{"encoder_conv_stem": false, "encoder_width": 192, "decoder_activation": "gelu", "decoder_qk_norm": false, "final_lr_fraction": 0.01}
Rows from block 2 of the text decoder of a small image captioner, named by matrix and row number. Rows with one number belong to one neuron. Each number is 500 + 40 x the weight over its row's rms, rounded and kept within 0 to 999. All counts start at 0. Numbers have three digits each.
After each neuron's rows are labels from the 100 texts, of 14976, where the neuron reaches its highest value: "tokens" is the input token at the peak. Only what is clearly more common there than usual is listed. The data: photos of plants and fungi (iNaturalist). In brackets: how many of the 100.
# fc1: MLP up (decoder.blocks.2.mlp.fc1.weight, 384x128), inputs 0-42
# fc2: MLP down (decoder.blocks.2.mlp.fc2.weight, 128x384, transposed), outputs 0-42

fc1.342:543448509553482435537486475497418491518426492490454605506520513420503461539479464507495491518448567522463549543504441437489543452
fc2.342:472513541402486510507505471530529486510470548470449516485535495595499456516483470429457420524577463536512520508518514530573452452
tokens: "family" (80); "(" (20)

fc1.308:508516480567492482497494501535489505529512488428510539618548501420454503593514467497471538491514503490497515553503488504469523504
fc2.308:417492499534452524503486410555549547458476510483479543472525528420467454494471456527518471536529452495508504442525448501482552581
tokens: "order" (50); "cucumber" (23); "clintonia" (21)

fc1.354:474479424555545505519470543454445488565557528516500506565560573509423572507509510523522579509448505471519478495508513477520448508
fc2.354:504446488428499523468487561476566500458493534540548447450471480479542499418449506506507503531552520477532556509397523436549486506
tokens: "bloodroot" (35); "beech" (32); "mistletoe" (14); "moneywort" (11)

fc1.102:493530524542556503502518523457578486535519500487524526509539525490548507603523541485449476481503468443492448464476494461495451518
fc2.102:480551511439488520466481487515511587510485509569549504377513562551523490504517452475506500467453484511492567449464503478502538457
tokens: "class" (46); "mouse" (25); "vine" (23)

fc1.271:501479504563539538542495505468462493563464516461523546592555530510499512597531525496477534514500472462502520514507488506457489473
fc2.271:516496515571472562497511435558583517471478507398513539545527455446529445474494459515500497533603495483500538539468487485453569538
tokens: "," (80); "clintonia" (20)

fc1.265:522457493561568475517526540463454478535531520515516568543547519493533511513458463448460573519482525436500513491548497494484499503
fc2.265:477493498504513494462544532465481477487479550537546509478545550491509540428470488490462564484463535416515557541442515442504462516
tokens: "bloodroot" (33); "bush" (32); "beech" (31)

fc1.237:415558547556458495483531435499556457433507478469519514490480535525562493486463472520507549639411435500495510435497464591509548523
fc2.237:494587408480456471448546558509438501425508507489515506514503444484489556474481518508554537463523489499540491581404528477472509465
tokens: "order" (100)

fc1.175:487446491593506495510461505504458487590503506466513571607547509498446493586520500501498533509497507456528494541496465493437500519
fc2.175:586497512473516489473515466469536535477494576481473410507477458465518488506504538553525571473561460449474438463448507520509464517
tokens: "cactus" (22); "clintonia" (21); "field" (13); "oil" (12)

fc1.283:501494584518520608518471458523513453478523487495572459496506469496482508453468522462479505511536498460642498530497525484448473482
fc2.283:495461442444515434528554483510460503525464469492394510447457532498519510499471526477502500519522496524504441458540486508538526488
tokens: "," (96)

fc1.230:499451484565537486545512497507518547557545561505541517524561499540452505559501519508475500515517428486526445454496462480453465491
fc2.230:479570510458439508355539551535544514435501482524529506484500518481574570470437443560570508477523503520508572557454476532487489511
tokens: "man" (36); "eyed" (35); "trumpet" (24)

fc1.338:493515484572466432472493486561511485557580493480539501538497509482467522587546555491497538473522485468471474502523524523472514548
fc2.338:468594507465473533449535566531524535501476500564499471457466450486468544494498561480542532413473499441543514510529483556497484554
tokens: "man" (36); "eyed" (35); "screw" (23)

fc1.104:516477460562517488469519480451446499570546529465539558557566502491495534538489480476510603506504526418534513522561497495464499522
fc2.104:462537499477526462419548489462502522493519485477532480531557467503512577456520498486472525605496524454467530548457463508508468544
tokens: "beech" (30); "thrift" (26); "pitcherplant" (24); "birch" (14)

fc1.246:502457463636486496529473445536424488559498499471494558558555495500441488527521513513518566509509504490527487521521487486512494457
fc2.246:512465551547527505522487442468503448537527506478567462576494498538509516555446528503472534485549472466481509442541493505414548556
tokens: "climbing" (28); "aquifolium" (25); "grandifolia" (22); "saligna" (15)

fc1.101:508462479551519523496425464515473491510479525494462534498514495529487501482487512492505479398562512531491544541517527428509492430
fc2.101:542445511467556543575511434531453501467528544434428538489500514476438450444550506462447514480520515486523494510532477552527568530
tokens: ")" (92)

fc1.225:483510461566447530532476444575476509569458456456537489590488523538519462535525541486554518545453514548453487603506550443534501476
fc2.225:525493518510484545413443490480497521508463519472487444476492531553540502452465541548533483577397494494505458517451538470524430519
tokens: "order" (47); "foot" (31); "alsike" (22)

fc1.47:487492483583526496504487410505451482573480523424508569569525511481501487586527478474481555518508509482501492551530520491515519467
fc2.47:530465540572492522563480449531539527524449482430491527521458508503571421536525518519566453523531460500470514501499525456447559543
tokens: "prunella" (27); "barbarea" (23); "trefoil" (15); "-" (13)

fc1.376:476476515550500481475482523486498440507481452476492583609517490479466474518457493429512533542487520521451516549463516529417427467
fc2.376:433472523479486485506469473428469497533504523491497601521543495510439539535524569492487501466559464513533554509502512565509510454
tokens: "order" (83); "heal" (17)

fc1.276:528528438548525465525531507492454499600507521460452544563517520458533520565496433550517545580463502516493471548525507502541518495
fc2.276:580528472557489498499500562523560540514508473441449501504441493504596447493484452486507439482464512484477534538583449463559502526
tokens: "(" (74); "family" (26)

fc1.221:512502514520515495539496529455503494558445454491481616595528515481462473588483524436446573476459468499449522471520483550454495474
fc2.221:497532535450523521483488537451516453488447417468537561586472524520503469496451527444394512521461509500439550460473475478502503486
tokens: "johnswort" (34); "pink" (28); "orchardgrass" (18); "nasturtium" (9)

fc1.218:476408498536486462506440463549525502513514448505455570501514539476468564490566515536550494440487441543468513451506463495529485411
fc2.218:551555428471532526501493538451463539459532526469494404505499485508542547505462458506491529519558541510456542536461493538488621558
tokens: ")" (40); "araceae" (36); "bidens" (20)

fc1.182:489538495516529533527572511489543568510479492497537470547548540487500498526494526539505517479483463464540457491475539473485487472
fc2.182:462520492490537506599466490514501510459541500512486456414488515529488468467495437506457528489467435508460534480518534490518535562
tokens: "order" (70); "boneset" (21); "crownvetch" (9)

fc1.143:457521523563507557492509469521502469561475524430553534587517526517512474576554485471493528504511485487495505525503504500453526520
fc2.143:537576483513502539522507492585492571469546476437471510500535452542473469497486466472476517579553499520454537542527496513529515615
tokens: "order" (56); "alsike" (22); "linaria" (10)

fc1.174:509494493612556526532497535485464531628532502453478550564535511474484483557498513491488569507470501464498503550499493465494475523
fc2.174:523564485432527556471437541478520500499528511542444428503511476496491540392505591474525513471524542469557518529441521489603482523
tokens: "beech" (29); "knapweed" (25); "clintonia" (21); "woods" (18)

fc1.95:494478462490454457551487540535526532531530483521398493526502491401503566521531462629550513481458478511512461476530463509548517507
fc2.95:558550511443475507475518599506559512507503482437507419509470499443503474498547466519497504468521556501443476516481481465477445549
tokens: "(" (100)

fc1.113:509458474604528519512478471522473486599533532422492558591539510491482487552508497462500533503524521510520498559532476519494503504
fc2.113:490465497519474457478514487553511511488480522518435545463475519541505480482508497493566532515582570475457476447445431520533459479
tokens: "prunella" (42); "linaria" (29); "viburnaceae" (21)

fc1.370:484429559538499458503505515493523477564496513468483532625511484478542453558500438479471451573539519515530445513500460560467495520
fc2.370:403502533496469430490509513526528530457485414522478490447509578509531553551508428557505585528517492559465545485475450473443515517
tokens: "family" (78); "order" (22)

fc1.128:500474481533474471456514514527567488546567529474447496589488494422513515632506467527447498521585492508483453534557469563484526586
fc2.128:456480447534587462468419567520568459571504484504473600495498515542547564538485559568484511484569497514468506492633469554486489505
tokens: "echium" (32); "flowered" (26); "of" (18); "foeniculum" (17)

fc1.282:512461500541497500466457444513432513510519447442523584511546540472440551522521505485594523464455516487482543545529556481433508440
fc2.282:467512505417515506562531478442538478518452547421546451509493475486512534473506507461450462408567510458544500486481507529554530486
tokens: "thickleaved" (41); "chloris" (31); "stoloniferous" (16); "japanese" (12)

fc1.155:534501470556539534507521497441485472556511520455496489589562487470503511545517489510503607515530535476504499565481523471470469517
fc2.155:492520528400502522424505477495538582479508459549533478462477508487549483452444504526490554545509500496454535472436505469512538517
tokens: "beech" (44); "clintonia" (21); "milkweed" (14); "poppy" (12)

fc1.315:490492448562486493479468515526508513561554479479527524546563545466471534608551529529528526490501493491478475519482516448494485558
fc2.315:544570529490495553423509533522524553531512497532467492465530498529495530531480510513573495526475537506486509526442501537523521483
tokens: "man" (36); "eyed" (35); "artemisia" (27)

fc1.154:536462487560491493472480523490432457566531474490465553571572476494503519565494471468537556527525562507457479554513484478539469472
fc2.154:504502462565502513511444469520510494455444470475528553602405504485488539558505412494447460502530497530436537527556540584468563522
tokens: "family" (100)

fc1.179:538432494536513512518491406521474503495508474477502504505538479489505497478505527496513505481571496509479505539531520452480508415
fc2.179:531498535482534534541491469500448444492485532465519536505457524546476481487493514433425546484542539487513479523497484548415528523
tokens: ")" (99)

fc1.294:490480511580529523535537454483472477551461515460548550574570508493495523547482510495523568515515476480532500583500508502411484471
fc2.294:530498523489539511551517411502502566491482527419489460479524442531575458503501520452518483531573511534549471493491499523460567453
tokens: "," (97)

fc1.46:493450496596524510504474458527461481558517508445540559604570509452486533593498511481506540515511496482509524594499466487431518515
fc2.46:534504441538483538528558460539544525524470539398485487607516446426543508573531454572515537481569507480458464525485486478483538541
tokens: "bedstraw" (49); "clintonia" (21); "bindweed" (19)

fc1.137:478445489527440526467424515458495483524458515491485558541521481514470472492474554482444471452525556506493558553502476480473522555
fc2.137:505519523483509527553506509475526468441499578496527517453475556515487470484551467535529452470546472499478519503501546483522500458
tokens: "poales" (46); "asparagales" (31); "fabaceae" (23)

fc1.261:539445501530509549515522509505521448565528501511508453591625518539481503540504519505508541544551528478487496571482536466475482552
fc2.261:514565499445453560450536518486515456450435507576504446461515533464475534487476532547543532489499479505526527536438461480507445443
tokens: "campion" (29); "clintonia" (16); "running" (14); "moss" (14)

fc1.146:569530465547532503481488512490481510536511457397472494558551464446502484598526474500525523514549544494490470543491491465495455521
fc2.146:479517512439488499419525539542522561431456506584548589435485530484517534451443416520537470509487488526464488492459494475492483441
tokens: "bedstraw" (59); "clintonia" (21); "flower" (20)

fc1.378:499481495559464457531500465562482515492499455458515515600547471455474502599474422491480496516522504557497459507541490532468539442
fc2.378:496527501492474454545558486530513549471540495519468523496526528460445526509512451546533497465488423534486500503560505519524512497
tokens: "order" (73); "orange" (27)

fc1.296:544507542524487513460502466562482493483509483381459462516512443444471465477551419508520536525597561497504478580465508547503553523
fc2.296:454550458440499495523492521526530466452514463559537467490455554525482584499435530494508534482498451445478516434466471515457434446
tokens: "family" (37); "maple" (27); "mallow" (22); "parsley" (14)

fc1.362:505510416555550458522519476500460510471534486481542536552572495432479533575475485499491521526482473488485516554504511443438479490
fc2.362:474520498499515493488489549513502430432548454499500476499531528533493566449515425501481462499551488511504534494459495509469500476
tokens: "cherry" (67); "moss" (25); "clintonia" (8)

fc1.57:487480465571467523504536508462483504558490502469525556576555506492507511539489483465475582513482518442481479505535480515480516518
fc2.57:464513489526488518435523467513525513443566460492498479593534473411483522477540437509475529606500497459390472492492460515496475561
tokens: "fly" (38); "turkeytail" (22); "thrift" (15); "stoloniferous" (8)

fc1.379:545516475510527457465499519450534520601529494431448577575521501440497477572514484494467570511494505471500467480514507538489488533
fc2.379:468537478456477508452455572464529509448524418499518539512449540511530519465489475537517563590439514508429519424496388488448470503
tokens: "johnswort" (31); "order" (24); "alnus" (21); "swamp" (17)

fc1.78:494498504531487489472401486558517525568543496452486529545526534463478489546559498499501481428479527502517528513444514453499488471
fc2.78:486511560444528486483473545518526551444535546517507490406522595474535437499535494567489521458426473512493497474506528522538528455
tokens: "class" (85); "perennial" (15)

fc1.365:505466503530506449472518480576514461518519440448506505576487508423569509638519446506523487517491491510424456599529548476508496514
fc2.365:571522511519466536423550511514537562491492458507455517436544514446533493502491470540571497466514452485492527535514570511509506520
tokens: "family" (61); "armeria" (19); "smilax" (12)

fc1.164:497450476555484483497469506573550542563543475538525482579506528492452522594529541526514507479507469511468478504509479461466476557
fc2.164:499593514448496541461511574469554523507529480551468496489506542515453523477505521534564499517440476496504481477491492511538492465
tokens: "man" (36); "eyed" (35); "crane's" (28)

fc1.161:446496554550521506512523489505503513597432533453450509604502491506476492575506436495504456514511493558426494544496489533509510470
fc2.161:447501532519561509537457505417543596511459494484458528516439499472549503538448466416557460520514534557457501512499484474454508393
tokens: "family" (100)

fc1.347:547484493559519491524444448618493528484547467490528494485485451457509486513505500491489518507584485501501459522518522536497499502
fc2.347:437531437487499490514467533496525467464502483425448521534539546466526567488495451569514565470461521411530563506509467542451535516
tokens: "prunella" (34); "juglans" (21); "small" (19); "shield" (18)