config.toml
horizontal_flip = true
encoder_norm = "layernorm"
encoder_patch_size = [8, 8]
decoder_layers = 12
decoder_fused_qkv = false
decoder_cross_attention_every = 1
init = "torch_default"
beta1 = 0.8
beta2 = 0.999
batch_size = 64
weight_decay = 0.2
Rows from block 2 of the image encoder of a small image captioner, named by matrix and row number. Rows with one number belong to one neuron. Each number is 128 + 24 x the weight over its row's rms, rounded and kept within 0 to 255. All counts start at 0. Numbers have three digits each.
Before each neuron's rows are labels from the 100 images, of 14976, where the neuron reaches its highest value: "top examples" is what is common among them. Only what is clearly more common there than usual is listed. The data: photos of plants and fungi (iNaturalist). In brackets: how many of the 100.
# fc1: MLP up (encoder.blocks.2.mlp.fc1.weight, 768x192), inputs 0-95
# fc2: MLP down (encoder.blocks.2.mlp.fc2.weight, 192x768, transposed), outputs 0-95

top examples: order Asterales (29); family: Asteraceae (29)
fc1.404:150144135078114147080108162141159158117151114110121126145138114138124137159119150117119122094127098106089120145105123170139155101121131130126090110123069104116128137131107116136158126125146129134118142169125118102057132154127116133120134133096088166125076136118153150075079130098112129124
fc2.404:155134136143109115136088115176147144127132102171157103117149117128145148152147170134107134112101133154119178116103134096181086115145110132163151122127121120116100151176133101097046109091186102105107128114177138108122146113116125182152183141130116140118115158111146115110124089098107140092

top examples: order Caryophyllales (31); family: Cactaceae (28)
fc1.70:135115108157156113121158140111141132119126116104108146120144161139165136142191098164129090142149116140153119147101134174144133127125125183080139131111105139129127140100102144153133128127128113162114163196091115103165124137165114099125117124129087160109103086179156143126133148126094112123
fc2.70:143121110119138103122139124107129153141147144134126087142128128138137128151169153129101179139122125148141169126122154087110108122123134049094111145162149131170102128151087124159136093112108183118102146147122145139097136159164145162148119129132112127134131159125101161148123086160130079096

top examples: order Ranunculales (25)
fc1.462:096124171121135127117114098132121095187114139098120111101096123162093127128127161108158171154119110129144132118088100110139124120151158140128108187114159136136104085105148069222114146143106122160093107121106107101155123152117111136147129130133105112123154137152153128179118122133136126121
fc2.462:126140159132142134116147110170131164154174113167147148133144130114137116131102149159140132137139124109112199131135130082117084120137120101153111121135129128102116172143132096105063125135126152132097154132132143146124130139127139169122108089164122139120147125110105125096112074111121166083

top examples: order Asterales (29); family: Asteraceae (29)
fc1.88:124173157136122117139096138155129079145135139145097118130107130111083128098083171126113167140136131106158205102121106120138169126181181099093104120133123104115110108119160079152117111134129143135147116107083117121124123164108129135138110094116139123132153123072124126157117111133161154080
fc2.88:153128126125148137121154128128087185151142096157161133116146138112134105124118107148136105150123114117086126150114103147145078116108117141151142134135164129116143156154154087104147119142134187092154145122158157146131128093086120136136120156156110116124107119120115110090152131147138130122

top examples: class Liliopsida (26)
fc1.439:155153123133166137129185150126162122137188126137136119095128129170124137138130146128100129126134110130140101132147150114158041170132128090145159104127105124125171085157137135107117151134171139095183130112124130135149157127128114103152165063101129117101104121106140111111153168119134117175
fc2.439:120147126149115095132074100063174100138119131173162145141132140142168115109066144102134137139130151144141102164120146111128089139145100162100107120070118121131117125137141143120109157103116094101149138147091101110145147121149095190143145106099123114140110158131134127134117086121152142143

top examples: order Asterales (29); family: Asteraceae (29)
fc1.686:127106150071083121074118138144138109156186107093152093144123123130133133122141161145148166116117084141107148099094116137145157100125127122128082170114113096116124096128142087181113160127119121130107130160136080113108120166117135143117148143113088116135121148115136133118087113112107121131
fc2.686:149139150117122106142123125138150107130116134147113128147161144141113096154096113106158153102142085086124134151157137121101118133153134131115121131137101111123123103147157105111125107128117148161124109122125135136126125155140119163100086082146091178106142128084128144105113125108122179085

top examples: class Liliopsida (29)
fc1.523:126115123106149133125189146112137116120159166124167115090135174214149134117134136123125135119141096118143149127163147137161058161142139117157151109119094131067160101142156123121100152138127126109167120125172140131160143144089104109140133083098144095114119119140082046105126173106136136163
fc2.523:154146131111119076119097151116177112114103150179151129135170148172128111154089148117158096114155116095145114128133107142193092131084138161151174120112134102124140134116130084125065155091105099121099125113144122141150139126125134152138128075126161111138108130154180110145148081109124096158