A small image captioner, trained from scratch.
Training: 18300 steps, batches of 64.
Data: trained on photos of plants and fungi (iNaturalist), 90422 training examples, 13.0 epochs.
Rows from block 3 of the text decoder of a small image captioner, named by matrix and row number. Rows with one number belong to one neuron. Each number is 128 + 24 x the weight over its row's rms, rounded and kept within 0 to 255. All counts start at 0. Numbers have three digits each.
After each neuron's rows are labels from the 100 texts, of 14976, where the neuron reaches its highest value: "tokens" is the input token at the peak. Only what is clearly more common there than usual is listed. The data: photos of plants and fungi (iNaturalist).
# fc1: MLP up (decoder.blocks.3.mlp.fc1.weight, 384x128), inputs 0-127
# fc2: MLP down (decoder.blocks.3.mlp.fc2.weight, 128x384, transposed), outputs 0-127

fc1.100:116153108126118147122125157150135128123117113156133168126094123109101085116102183122145136106136141103127117155099127119112114122127149122110158106149172105137118137163091140120148168128143118115099102180141151122151126159109177134101108100144122156158085120153112114144135163122150055086168104154106103140116122117087127174103144130137114090117142120168098164154120144160161143104093
fc2.100:114128157119154104099126085104116135117105129090128098156175147172130166192118098140120134129106086138150092102176136125138128140134156140137124138105103172126127134084126122108114092135127142149163129093119080132089124094138113135161129114118119123110152130097139121137103051143114160148078171116160167122152109136157136098156108121157135132092117135128158095115130130120100124121125
tokens: ","; "-"

fc1.99:156131104191126110143156139134105137153117132090099139131151108123164114144121108105150135168122161130089114137114152101143112100084086142137141076132096156143110137166124101116169153092123116169128131094142118139116135090095102092139134114123101153146123113146154115157109137122119100125105118179103145132117143127156112167083147132130202106132114078110124145119107142108169117095140
fc2.99:154160153147111136091125139151153160102122112121125163086123154132138093088099094086123135160093151114099118144114142091130113079149109108122122104135092121168078139162146118119122128115179142154115091122139082129112146077138132095159110118142106163138102123117134130127165140097110134133110118185120108133124151125108119137095170162130155119117140139170125167139108127142168132158082
tokens: "family"

fc1.125:178130137129106142102101074116134128118127079121138152118143107112119166116115149094157155110190150139162116164137101139113080116155143113133181131154158149116098138138123121129130151097121093143133148045147087115112103125125157123091187143110116143152123124106134134145094111121153098051165126131151108111110123152127133120120113122125119120120116116134113151133091151109143137124123
fc2.125:117142106128153113153135106147141133155144114158147110153128126154122137139120143125141126145106102118092104136131171088103137134125129179102106114132105134153160156139165105097113137116149177166171082164168087111127151136153117126189133098075136121124162152135123145112133142088124160159096142121113122139134082162136085158184090126129119154130125164135159136127125098133114090143159
tokens: "-"; "male"

fc1.91:137150098127088135128121117101124120115081130076125117151163122090119151123139105144092142115164148118118172155110125159124156145145132097111129130107108165125123151166158135187162126149120128111160162130092121100144117120136141131119178117110152109113154120100129115154133131158096117146096151152095133109113154146113078149205131138128102111116145137117122112102192137082111156153140
fc2.91:078129083138155135099124127123135094128092072155133124119099101136132126150130171099161122139077108111121156107162129120140126132150125116151116147121116103152127143093081157128083164127152076126141135133115134110118115120157095105142093113100119122123153106187124125092133156099089102097173114109123099124145075071134179131097107130134145140139139124161153118143114127141121107116110
tokens: "viburnum"; "cephalanthus"; "frogfruit"; "clintonia"

fc1.92:108109126170145137136110114117114109171126130088145144189171140104111152189115128116114131135134115127132143157122133132075128148095133164098175085125124142132134145153137158151141147115067123134151152086113130124118126131077131126097172142092093114120160130128094082187115140132121113105104134131140130120136126131162140150133091086146152148162126102135147134107138170102102153107143
fc2.92:127102122149110129160145097134138127138115142076129147161174123119126125171151106138132163132152134133093121132134106119108152131077130167128138095114090180171145107147142150130138097124069114126149119087141113159106124140086109098150136140119119123143158145127127083171116094156108116129083141124151133123161132126164099132165115109185194130139081122123147155137139112096146146133144
tokens: "viburnum"; "robert"; "sycamore"; "-"

fc1.205:115116132184136124146119111123114111139131123111146147185164134099122142190112126129117138131135116123135122151129130143088128114091136144116183082134124153128126147167129148139151142108068108146117134084116134138093134143057097124098174134093109126125142140148099086191122140135105108104118130128136125116142121120170148135135084100145177137159115095147127148119129168086117141101143
fc2.205:115103112177115152174142100145167134151103128069111160175143165103134122165137082152126152098154115126090118119119094131106152121088140132154138114106088155177131100165142131134161129103078124114156116078134106127113104122100102108132169124119113111145161132119111100147097137155104101138091132122129132117134143119179117125148120112153184114130132129133126160140143110093146164126135
tokens: "sassafras"; "sycamore"; "-"; "orthilia"

fc1.376:143113143159142120114138138134133112170125114100103161177143126090120108193126141094111164131105111089098108143134130144083135135075130130139184117151134160126148135153137149141156111117114104111163093098129148129104109120075125130133125142136106143112101138127126128141078173130091145113107117118121123146181105141113120132132137077155203133192139102124153127135133145119139109136141
fc2.376:131118134133127154134096142136142153121123084134115191155129151115105132125123199118134128129130121115111149135142106142130137113117101130177138139141123132116143120126090160155147105117153081111152111123188120138143140169121143173129103152134126146128104121110124131109164143140085152092127146039112172119188111108123135084140138129156142130141117125079142133076093142130151136099133
tokens: "bitter"; "and"; "skunk"; "johnswort"

fc1.189:094111158147106158143138106146131149128093110143191151132132125112115126115102156147135153117115112135128109114131131059108097105136158156135142110122111091146153126135091123127105131139104113137098123157121137134138130161112194140120150057150119134176109124124062117151131147139129130104147107123101113101166139097140144184126110104080097074147126158165118134144134113151138135143127
fc2.189:155128115116176143081136127105099124136137116126115108157144103181119165176115115133123127148160108158131156157140146148145164154142115144136164126137156159108129131124188174121127136107111151130159143104096110115123126118109098113117092174090145130073139096119152139130151117130118142152137164100163152136133107195126128082171131121174113150091129120124139135094159137097098127130136
tokens: "order"

fc1.312:123119110153107099143117091137137122146148086103130111198153123065129129185134118138102158150129130108129126146150138162084156145085146153116155119134124179115146127135140152130127115111103095128137127080107139160134108132089121104125161147103115121127149152128139109180143118153082116112121139111135139117156119119139121149145106082182177120156118093146146130112154151086087156121145
fc2.312:100121125161111101134094064143148124118131092082133143175158130102124119145146119129094146091154148104152132146150128158099156141085121114134167114130115175171120113133116133154148117175131103109155104107127115154122110168135097101147148153128124153149145132168122131141127129122103121100122156106138109115134120130105117125147111085155194123154098105120111137135081121062108176141121
tokens: "viburnum"; "leaf"; "fragaria"; "platanus"

fc1.185:177128135146140131155139093168129155121116109117137115125150121111146101139153139131109149142136136114089103117131138114115137078157123160099114120146093156126131143149165152114110096096114127147167103081134120126119118162121109105132200134088114151112110162122128045141093148110110149081121155135099132107181112143158153135149093155161107160114124114160134153138114138103102118105153
fc2.185:106091137161141118138152108112112080153111114102156148170122166107176114161149124135124131156150111136148196159106118135058135159131121127151152115126107128137167114134119161124146076160061144108133156107128149161110137131128148146086128117130168146121143147117124140122115111169117118182085135112131126136137159090095133109136116105116126135110106135102095113089145103116122144159125
tokens: "sambucus"; "xylaria"; "orthilia"; "epipactis"

fc1.66:130117120157118115168123071166113156120109114111139143122106106088123111133132116164115141126137093129160144129171136161111164121140154164139151115116122157161145094122144131157113081128102124097151119151132100158112090126148137090132179146119114137147132109114103124164095091140108149106090139070133148111124134126131108119128113075170115106142169118128116178103127130080089182133140
fc2.66:126164147100126136109098126085122097109152129164136137135149133145114128153103180137149156157118139122127096113088148136141087114124103096105110130109149088108096108104110152145092115145156116134103135084097108115118123158131173182123087165108123120108124127144160139108172130107114144081148112162118089142174153128112152099124138159138139147136120096152112148166097121161136085173118
tokens: "prunella"; "barbarea"; "acacia"; "opuntia"

fc1.242:139148104133088143118101108137136141123134112104142132116156091099101146123146143090127195097160138092125108127117095133127087143145169137090167115147127152115103111136112104142151172110131132117139123102130085117132125120123148152115191104116126125149121140130150153130069144126149084098163130170121105106108106131156124177097152122108107086138129129128148119124099195139150133122073
fc2.242:136114173114164104108125103142113117094139112139120113161126134132128119099128104113110081162125134179104097131145125116132122123122095122121107139125144144157156159132143126091096122131152149176123152134162117108115143117171111116146098107131123097133135144133151118098177076124115171121147133107164145116170134132106082091134058122166134136097111148145183164123132081123081096112122
tokens: "-"; "shaggy"; "stoloniferous"; "five"

fc1.143:174079192167133130126080116149124125101154112116131107157120110150181127125147091114108095160191145117130133138100154146150129104127115107139113094122131146153109133169133121112088119141160150133128113131143105115133182163124105135111141083109139110117161113099122053119153103092127145122118153123126099131138116111135125166106110134102129131141152117094115137107178107163122117100138
fc2.143:094136088114079155136163115119144114099111112083131111138165139071158139125133138149164133075137159145149166134094159143128120118124111068125144074144112134146096180143110125137171140120076121114118136140098114132134127149130149122096090120127148185137116087125078143103130149147141120108149145146134155118132148111131172162107122136091148132145104125153157153135101136122152122138146
tokens: "family"

fc1.341:136123115159142110136132121140118129131155101110121131174179143098146143208136116144126159135119116143104114130138140122143129098046148162115138066127100145142114161180158140124145140113090130150114127069112130134119131107096123112132148140134127125104129136127136089168127130108127138114133130138136117106133113116178108132134131127164202113160129106160140160116151162098124131073123
fc2.341:130122123156152114132138115099145156104132104110121123115146147099131163142160108132127136097147149143096139145111119116150088100116155164137156127113089169147137152174185149126158124123096135120091143112141087111101119113134127117139154130152159148102145117116143125148152132097151147116120150147108135123126127138110169177177146128166126088135087167151161168092170139082117167155071
tokens: "viburnum"; "ilex"; "-"

fc1.330:129131126196131122138132113150142150169140110083120152165159119093145109181147137156131162124108124087130105134146116140099152145096145135108141066149129168139119135165137141110169112115112119121120120112101170150127109133070140119123146144112106155101115129135125108181106152145098157117135097096113121126162096126150106129144097088134191149162129097140140152140137165116087126138123
fc2.330:146116132178143127168111108145110128144137137115084154159146109137111094136121153168137150137135120101147116141154107164130126125105161116170125114104076169133129095130131117149140105115084137110131130088157121122102093138089155132150115135111094147110154143122140090144175149102089173120155129105121108128165136138089083116150096096164179122147124114074129168124108145109114135124167
tokens: "bitter"; "english"; "sunshine"; "lysimachia"

fc1.272:178133130152126126106116073180109127101150080137135110125150115083097161122118119132168137127123127140133116165120127090078105089141152127120164121110126149123104129147157149133112131120107105166129124104138110131145142145129131131077192171106108147094092138150144138138102159125090110092170124143121109113085120129121140127123107139114110098158095106150129153112078176111153161117112
fc2.272:121115110107136152159132130072147066152121117126164141118146139114150138137088153113115077128174118125138150149138114116119116154139143162097111137160086133150154128152130122148126096138142125109169101100126121115140102130150128126160066077136176107107180140095136121128110092130111135138104162152121164125145105134138116123175127094122117141117157164105131132129189122142108101135182
tokens: "-"; "goodyera"; "clayton's"

fc1.224:120098103146151125133125112121134148178131137114117169157172142115129138168143149161148158165114134116132092131135119099108104144106126151101148072157132161119131161144139147134145126097100129127142124075107138143158110119077109159110157135072086144098133141123118074167105159134156121123107113120121105113170089134163132122140110080133159166139127115141158163130116178133100111110109
fc2.224:117144097132120151125142113111114114144139163115124122185176149094108155130112130153150177130146124108141131178080124077112121159101128124112167165168125145119113129117101099116190155113068109138146146115120134116118130115103150145107105101088115141153106130122152105179154134157138091133138111144124137132132120136139128128141120105106207094121111142114091135141116175106134144121162
tokens: ","

fc1.342:103102088130100103162116093189120139124128097097090129134149148081079145109150109182175143088104116156164153151105145128143151132149136133151120172089109182149171113135129114119142159117107172143153105165121113114143156136139123138143162117114118121150122122125137118159141133126131090134124123103099152119085113126175136106118139143097112094140156086107158138124126151117156122110145
fc2.342:155126100122173173109112166137135124133137164136112123113098129158133103127115136091143135181141156147122098123132151171114142093136127138118120103146095132113120162139124115122080092116126111122129154094129088080110145141108116120140114121131125114153093130071138103104195083145132155074135126107134103137181140130105107105099109119179109114091138148118130171099137156147146094132126
tokens: "garden"; "order"

fc1.71:118145150151119114130109122121136103148117092094145147195159135084170118179147113134127148133109159122153117141098127144096125134069121139131145069140135165119115162142130150114120135115104124131121112065093137145119114141094096112071163100098109119150110145131125129173140130170103090127119120137111139108141124134157139166082113120125184113173103127110119142124123149098126137135101
fc2.71:150128126148089100147138099144107131116101134089112128141135151087126154134178099175130141121099132135147121093066136114127184169102144111149124099132130151140138141117118120118127137133117135112164129113143095142107166138155061120144154081111166141138155145156145137135151098135099117166130140105089126095171159154151102176119115125116168119116102134125194142108144147111127112115114
tokens: "order"

fc1.153:110140105150106147115083097162136118155122115104185148127126183130131098147152144125138162111153158138150150145102176108112129126173121144118143116137125126113108165169152122092109090126134189106124127136136139115118121137099105150104160084126153161151115150136117093138113156165146103112116119140102152103140131064148140193103138127116107124094156123143130133072116126127104114133094
fc2.153:134132130072151171124149140120145141105136159124069133103142126103151105084116105178127125160115128113130113118140139094159157125126173125130141104109176137126126122084120126149136159104107124124146106067145134133140148109133127112149074146131158130063103131078162125128141091107121152142150117085128112137167109171097107065153113131152140145100130157137149151136121135130136131134149
tokens: "order"; "prunella"

fc1.260:119113143148116126127061064169131117147135128102175165137122166096134118155120134113136147145145141140163161163105155090079104123170115150137169125127151150123126172172141151103096103125134163136133106100155126119131122141103121148106156102103117166147115144150094140120117139160135124090133113123129128118130154060142140157119135104124094144119117119150119123055092132124113129122117
fc2.260:141100114120160204162131159094137141159147131127073133105158108145122142105146136165110115127132134149150113079130177112180159140116124161101128136147161146110141122112153133135140110108110144157153111102112142135159158123139115135153090136125164116073151125101159090154122112132128177155118140089104123145146091177155110093178136131141125143129139135128123140140139142150127093090126
tokens: "prunella"; "senecio"; "oriental"; "avens"

fc1.156:109099116170116133100114089151176152126132116126168158107126123116170133151127139165150146091122115106162145116151133145066123149145156171134153083154136146128046113155130144140128099140127141109098155157133117130134114138128147124109155141136153146184130101133112139171099118148096153117113090100117095108128138091114144181093110128112106142120118122146107138122116101091110162136101
fc2.156:122143150095122109165152098132139150135116144090126101139116112150130131094109161127155123211126114129114126130112148150164168125133109101124058150128086163160136109106123092119113094139118140134144137106129085103125110116123118152169119122091155125104081173112153111122171118122137152138146121118161111128169111175107095098128150117163147147094147127123146155156094140122138088118153
tokens: "prunella"; "barbarea"; "linaria"; "order"